config = dict(
    horizontal_flip=True,
    translate=0.06,
    color_jitter=0.1,
    targets=['order'],
    expansion=6,
    nesterov=False,
)
Rows from block 5, named by matrix and row number. Rows with one number belong to one channel. Each number is 128 + 32 x the weight over its row's rms, rounded and kept within 0 to 255. All counts start at 0. Numbers have three digits each. After the name is the row's rms in percent of the matrix's.
# convs0: expand pointwise conv (model.blocks.5.convs.0.weight, 480x80x1x1), inputs 0-79
# convs1: depthwise 5x5 conv (model.blocks.5.convs.1.weight, 480x1x5x5, trained with AdamW), a 5x5 kernel
# convs2: project pointwise conv (model.blocks.5.convs.2.weight, 80x480x1x1, transposed), outputs 0-79
convs0.419 099:141069166134101138162128108131137139135165124132160098171109151099139134126109152072108064167173128110097136086236130096127152107121134103069135121104078078160142147119055116138100141101176135129172103144113153109071119138174119133055111167
convs0.420 102:160086162186128150104177196095095173121109137080129108126191128084132129136120159109148103143160090120110148122089147187083196118175121139169108138148122121058137162105108082184135106152154126131148149072209128116133125156138101169107094110
convs0.421 103:117167135163134157152093124133109118111139085126132121110101121157093041127118079159181113111112112170210170115074154121103138159107093161151165080135089104154142141160118117063172100102161179109139116045102139129138133080193125126086113125
convs0.422 103:137098146087131155181091130125140146129158115168133117100162149154157121133090119130110094111149126144142157105145165133111187191085109139115091152157173184154110166076135079163099162117102208165136122122024128104151182142105176113151092086
convs0.423 105:197126104101151092109144123156100109152148109171125110082100078112117164089144088110165139146199108134133148135189170121159092117146116124149096177142166133161168104163092122186141068183146154100098067142151133149081091173150087101171142166
convs0.424 102:130205135074145073129091148158154162114134152137146150092151178147175131155124162080188173185103111076167093118140116147115139169152105150149139148140142106146052137121140121083133059137116149112127140037110116073168170131145152124131133100
convs0.425 111:099155110090072175145119150152156129103141113177126101041117122115133072123144196113080075175200092137167148179104141115130137081156130133159151158138149123098127167107150110136102174086156096117171165121136078145171107142110104112108168185
convs0.426 103:182111102158179150183139147140132070112148130121109145093102156140075175119152176169123163143096133136080134129110145136070101128109119169119118146163167107163112149100140153169099202148092116145123161194105153135157233129115081136136117077
convs0.427 099:101138167077107097177106103117127134135145130085156129030183124119146172135068090129129113169126132120081097127196133122103120149174147185161136124111091131158151115101125130101170135129199165114105182138144071124158105134128150120218117147
convs0.428 097:157117117079151178093165219167151128110139147125116153109151130128030086151117138164188161110066113131089102089151089128120172126164183128119099187126111138122147131140098164084106154139136122113180147082121096149127187118132159107141173152
convs0.429 103:127083112144140106068105145157102120143093142121141108138042109107077141126131154139144157074084101103123140113123144142145112127105121017098143160105090141152129146137066094151149049195118131100098116174138200132110121110132145178102163119
convs0.430 102:104143118153109202146176071133160156129055095143149188119172183132131184105155135094175131132114126145086127086101107073119085135084131123109132102084117114171100150151120143119070089047143135107084143141157131091143132169110168165106107157
convs0.431 103:172155108152124140105157122094117103131128110089140203124108104120092168128104149119168158169163110121101139172109149136058189155126136157135118117131166169053130162074165090099153097102088158170115095135063118082167155104175132133068076130
convs0.432 097:132145161055177131143144128093127163081117162116156168158118168116104079073169078080033152160113095090115132146096111090136137166169095099121165119158155079121196102115138175123128097131118163112102171105115150125115161127161098125088104168
convs1.419 103:127106106125125099116072091138084140160161073131134197155113080117116116071
convs1.420 100:129109101102086145105076119144081097151162116112175155176166180135173156157
convs1.421 098:138115097123138125105102123110103103083100159189125101136133176144121137230
convs1.422 098:095112154176120105178150129083148140070145150133093135160109074098093086091
convs1.423 103:132157115158146138168152159113171164161147168174149146188178180166126131152
convs1.424 084:068092133091070121172164158116141147144163093119154176164129119156161151091
convs1.425 090:113187113122069179154114119127184152114135100164105109130080140109120104063
convs1.426 100:112140080129155162124197175116148161183139121123155179139136145136157195128
convs1.427 100:112123087085088152103171124100077094110171143109156178153106132128114063097
convs1.428 096:121117126152088109094088175135146141066114141178137098100075175158137170095
convs1.429 099:100126166118104087148141086109162170102094170180165087078149109119092094136
convs1.430 097:077115141108074104151178098083076103128135104117147189125085147117163119099
convs1.431 109:116070108131045131115074121070117098114129093110091101141096115109109117091
convs1.432 107:089088098096068117115103117099093106097088132147158117119166176166166165163
convs2.419 100:111151131107154123133076089171151219132192136146175102097182139164091070117087053120096120187128071160158119126121105138096132115140156133126117087172139130061103194126102081125111103129089131138083132132131105162129100115118161097109091128
convs2.420 119:118137123080120094158174134105180090111151132156142131145134180114154140165127095132103077156160134114175114121092147132130150132087097141128105118157108172192081099136099052075148193146197190104165148122135070120078089159121102092164099142
convs2.421 114:143098129115125202206102083155153141144092116143117113115107168145084123149155144168124112054098112080116173142143128096136190130122138127143094137094069114113137177159135134157109090175158102097171069158095145141142156108158151197112056133
convs2.422 080:115156089112134091139158174124160184150103122142142145115138100126156117087124139061163122145090110141127152131180157130139171135112117187093101084155147080101143171152101122151158198136054123147117171164183085168154069123094202139098127168
convs2.423 118:111149144117173126115135110101094121145135163128171112114132124165067017122123147079100198133126086094137101098074151084124140103106083071107119093138117179137130119164149166121141064100104123153111146163118125174125170091125125164127210110
convs2.424 128:197123103097145135067152192127108113173125131110103065119115146137171143117175164170145134181127202131130096165142165056122160111134104122098156099152176105108080132145140160111153118108116109084121167187093158138121101137148153167076179092
convs2.425 077:133147151118169120185119165086118148126140168103116172145138070207150122104115134141066137132142117216086136136127127193154071140154130150179110106132136110109123124106161107158178080104145100133145106130126120112168091182083157188126112051
convs2.426 115:108086166169152111148123168120077183078094099095167105082114112071156157116123108184149092128171117156144147101105100160130100176121140114200104129159120148173139163080159138149146172166084093055186122116127176112117153139165141105112170134
convs2.427 087:139092121127123184077125087174144072086120103128167150135141142123121081168077093130128164141107104114142185116123163134155076142188123140098126123111135104120141084084112149167165089157183174073179147201146165140115107068125191124106099148
convs2.428 074:180119125088098119073166119099126129153171098163133090122122133112169135071119109165119137136086156181114161207147170105138151154112165161139171113107133124135153157104101109141151088123153147131125085128193106119122133099084012137131124052
convs2.429 089:116221162117103162151104103157139134170119107130076121116086072076136132087126124110182100130130167124140116163134110155166085062099135128174158116109106112142128131125086111073149083126142133141162126115127067174099157112106119063110212081
convs2.430 072:125126070090111129125097089206170145115165174107115088159092149189188065137174162134188119149133143139147127155192140099129175110132105182077099105137165117105060129150121110115126097109079131123156121124094201151110144111111129108141133093
convs2.431 078:085077114174152127107142098156105048154127117116139131133143085171099132158143163092125126114200113135163117178129153117098090136142103088110159155119187107122090134102115193136164241152101179096134153101116121132122101135153177177152108108
convs2.432 103:111133105108129168078160167145093104067114160119132117104093144167097122106141146132133083106125163079108125150134075068165138188155129130096139089149172107138163171230114104101084090145137194135106090123182090082122162147150165099138150129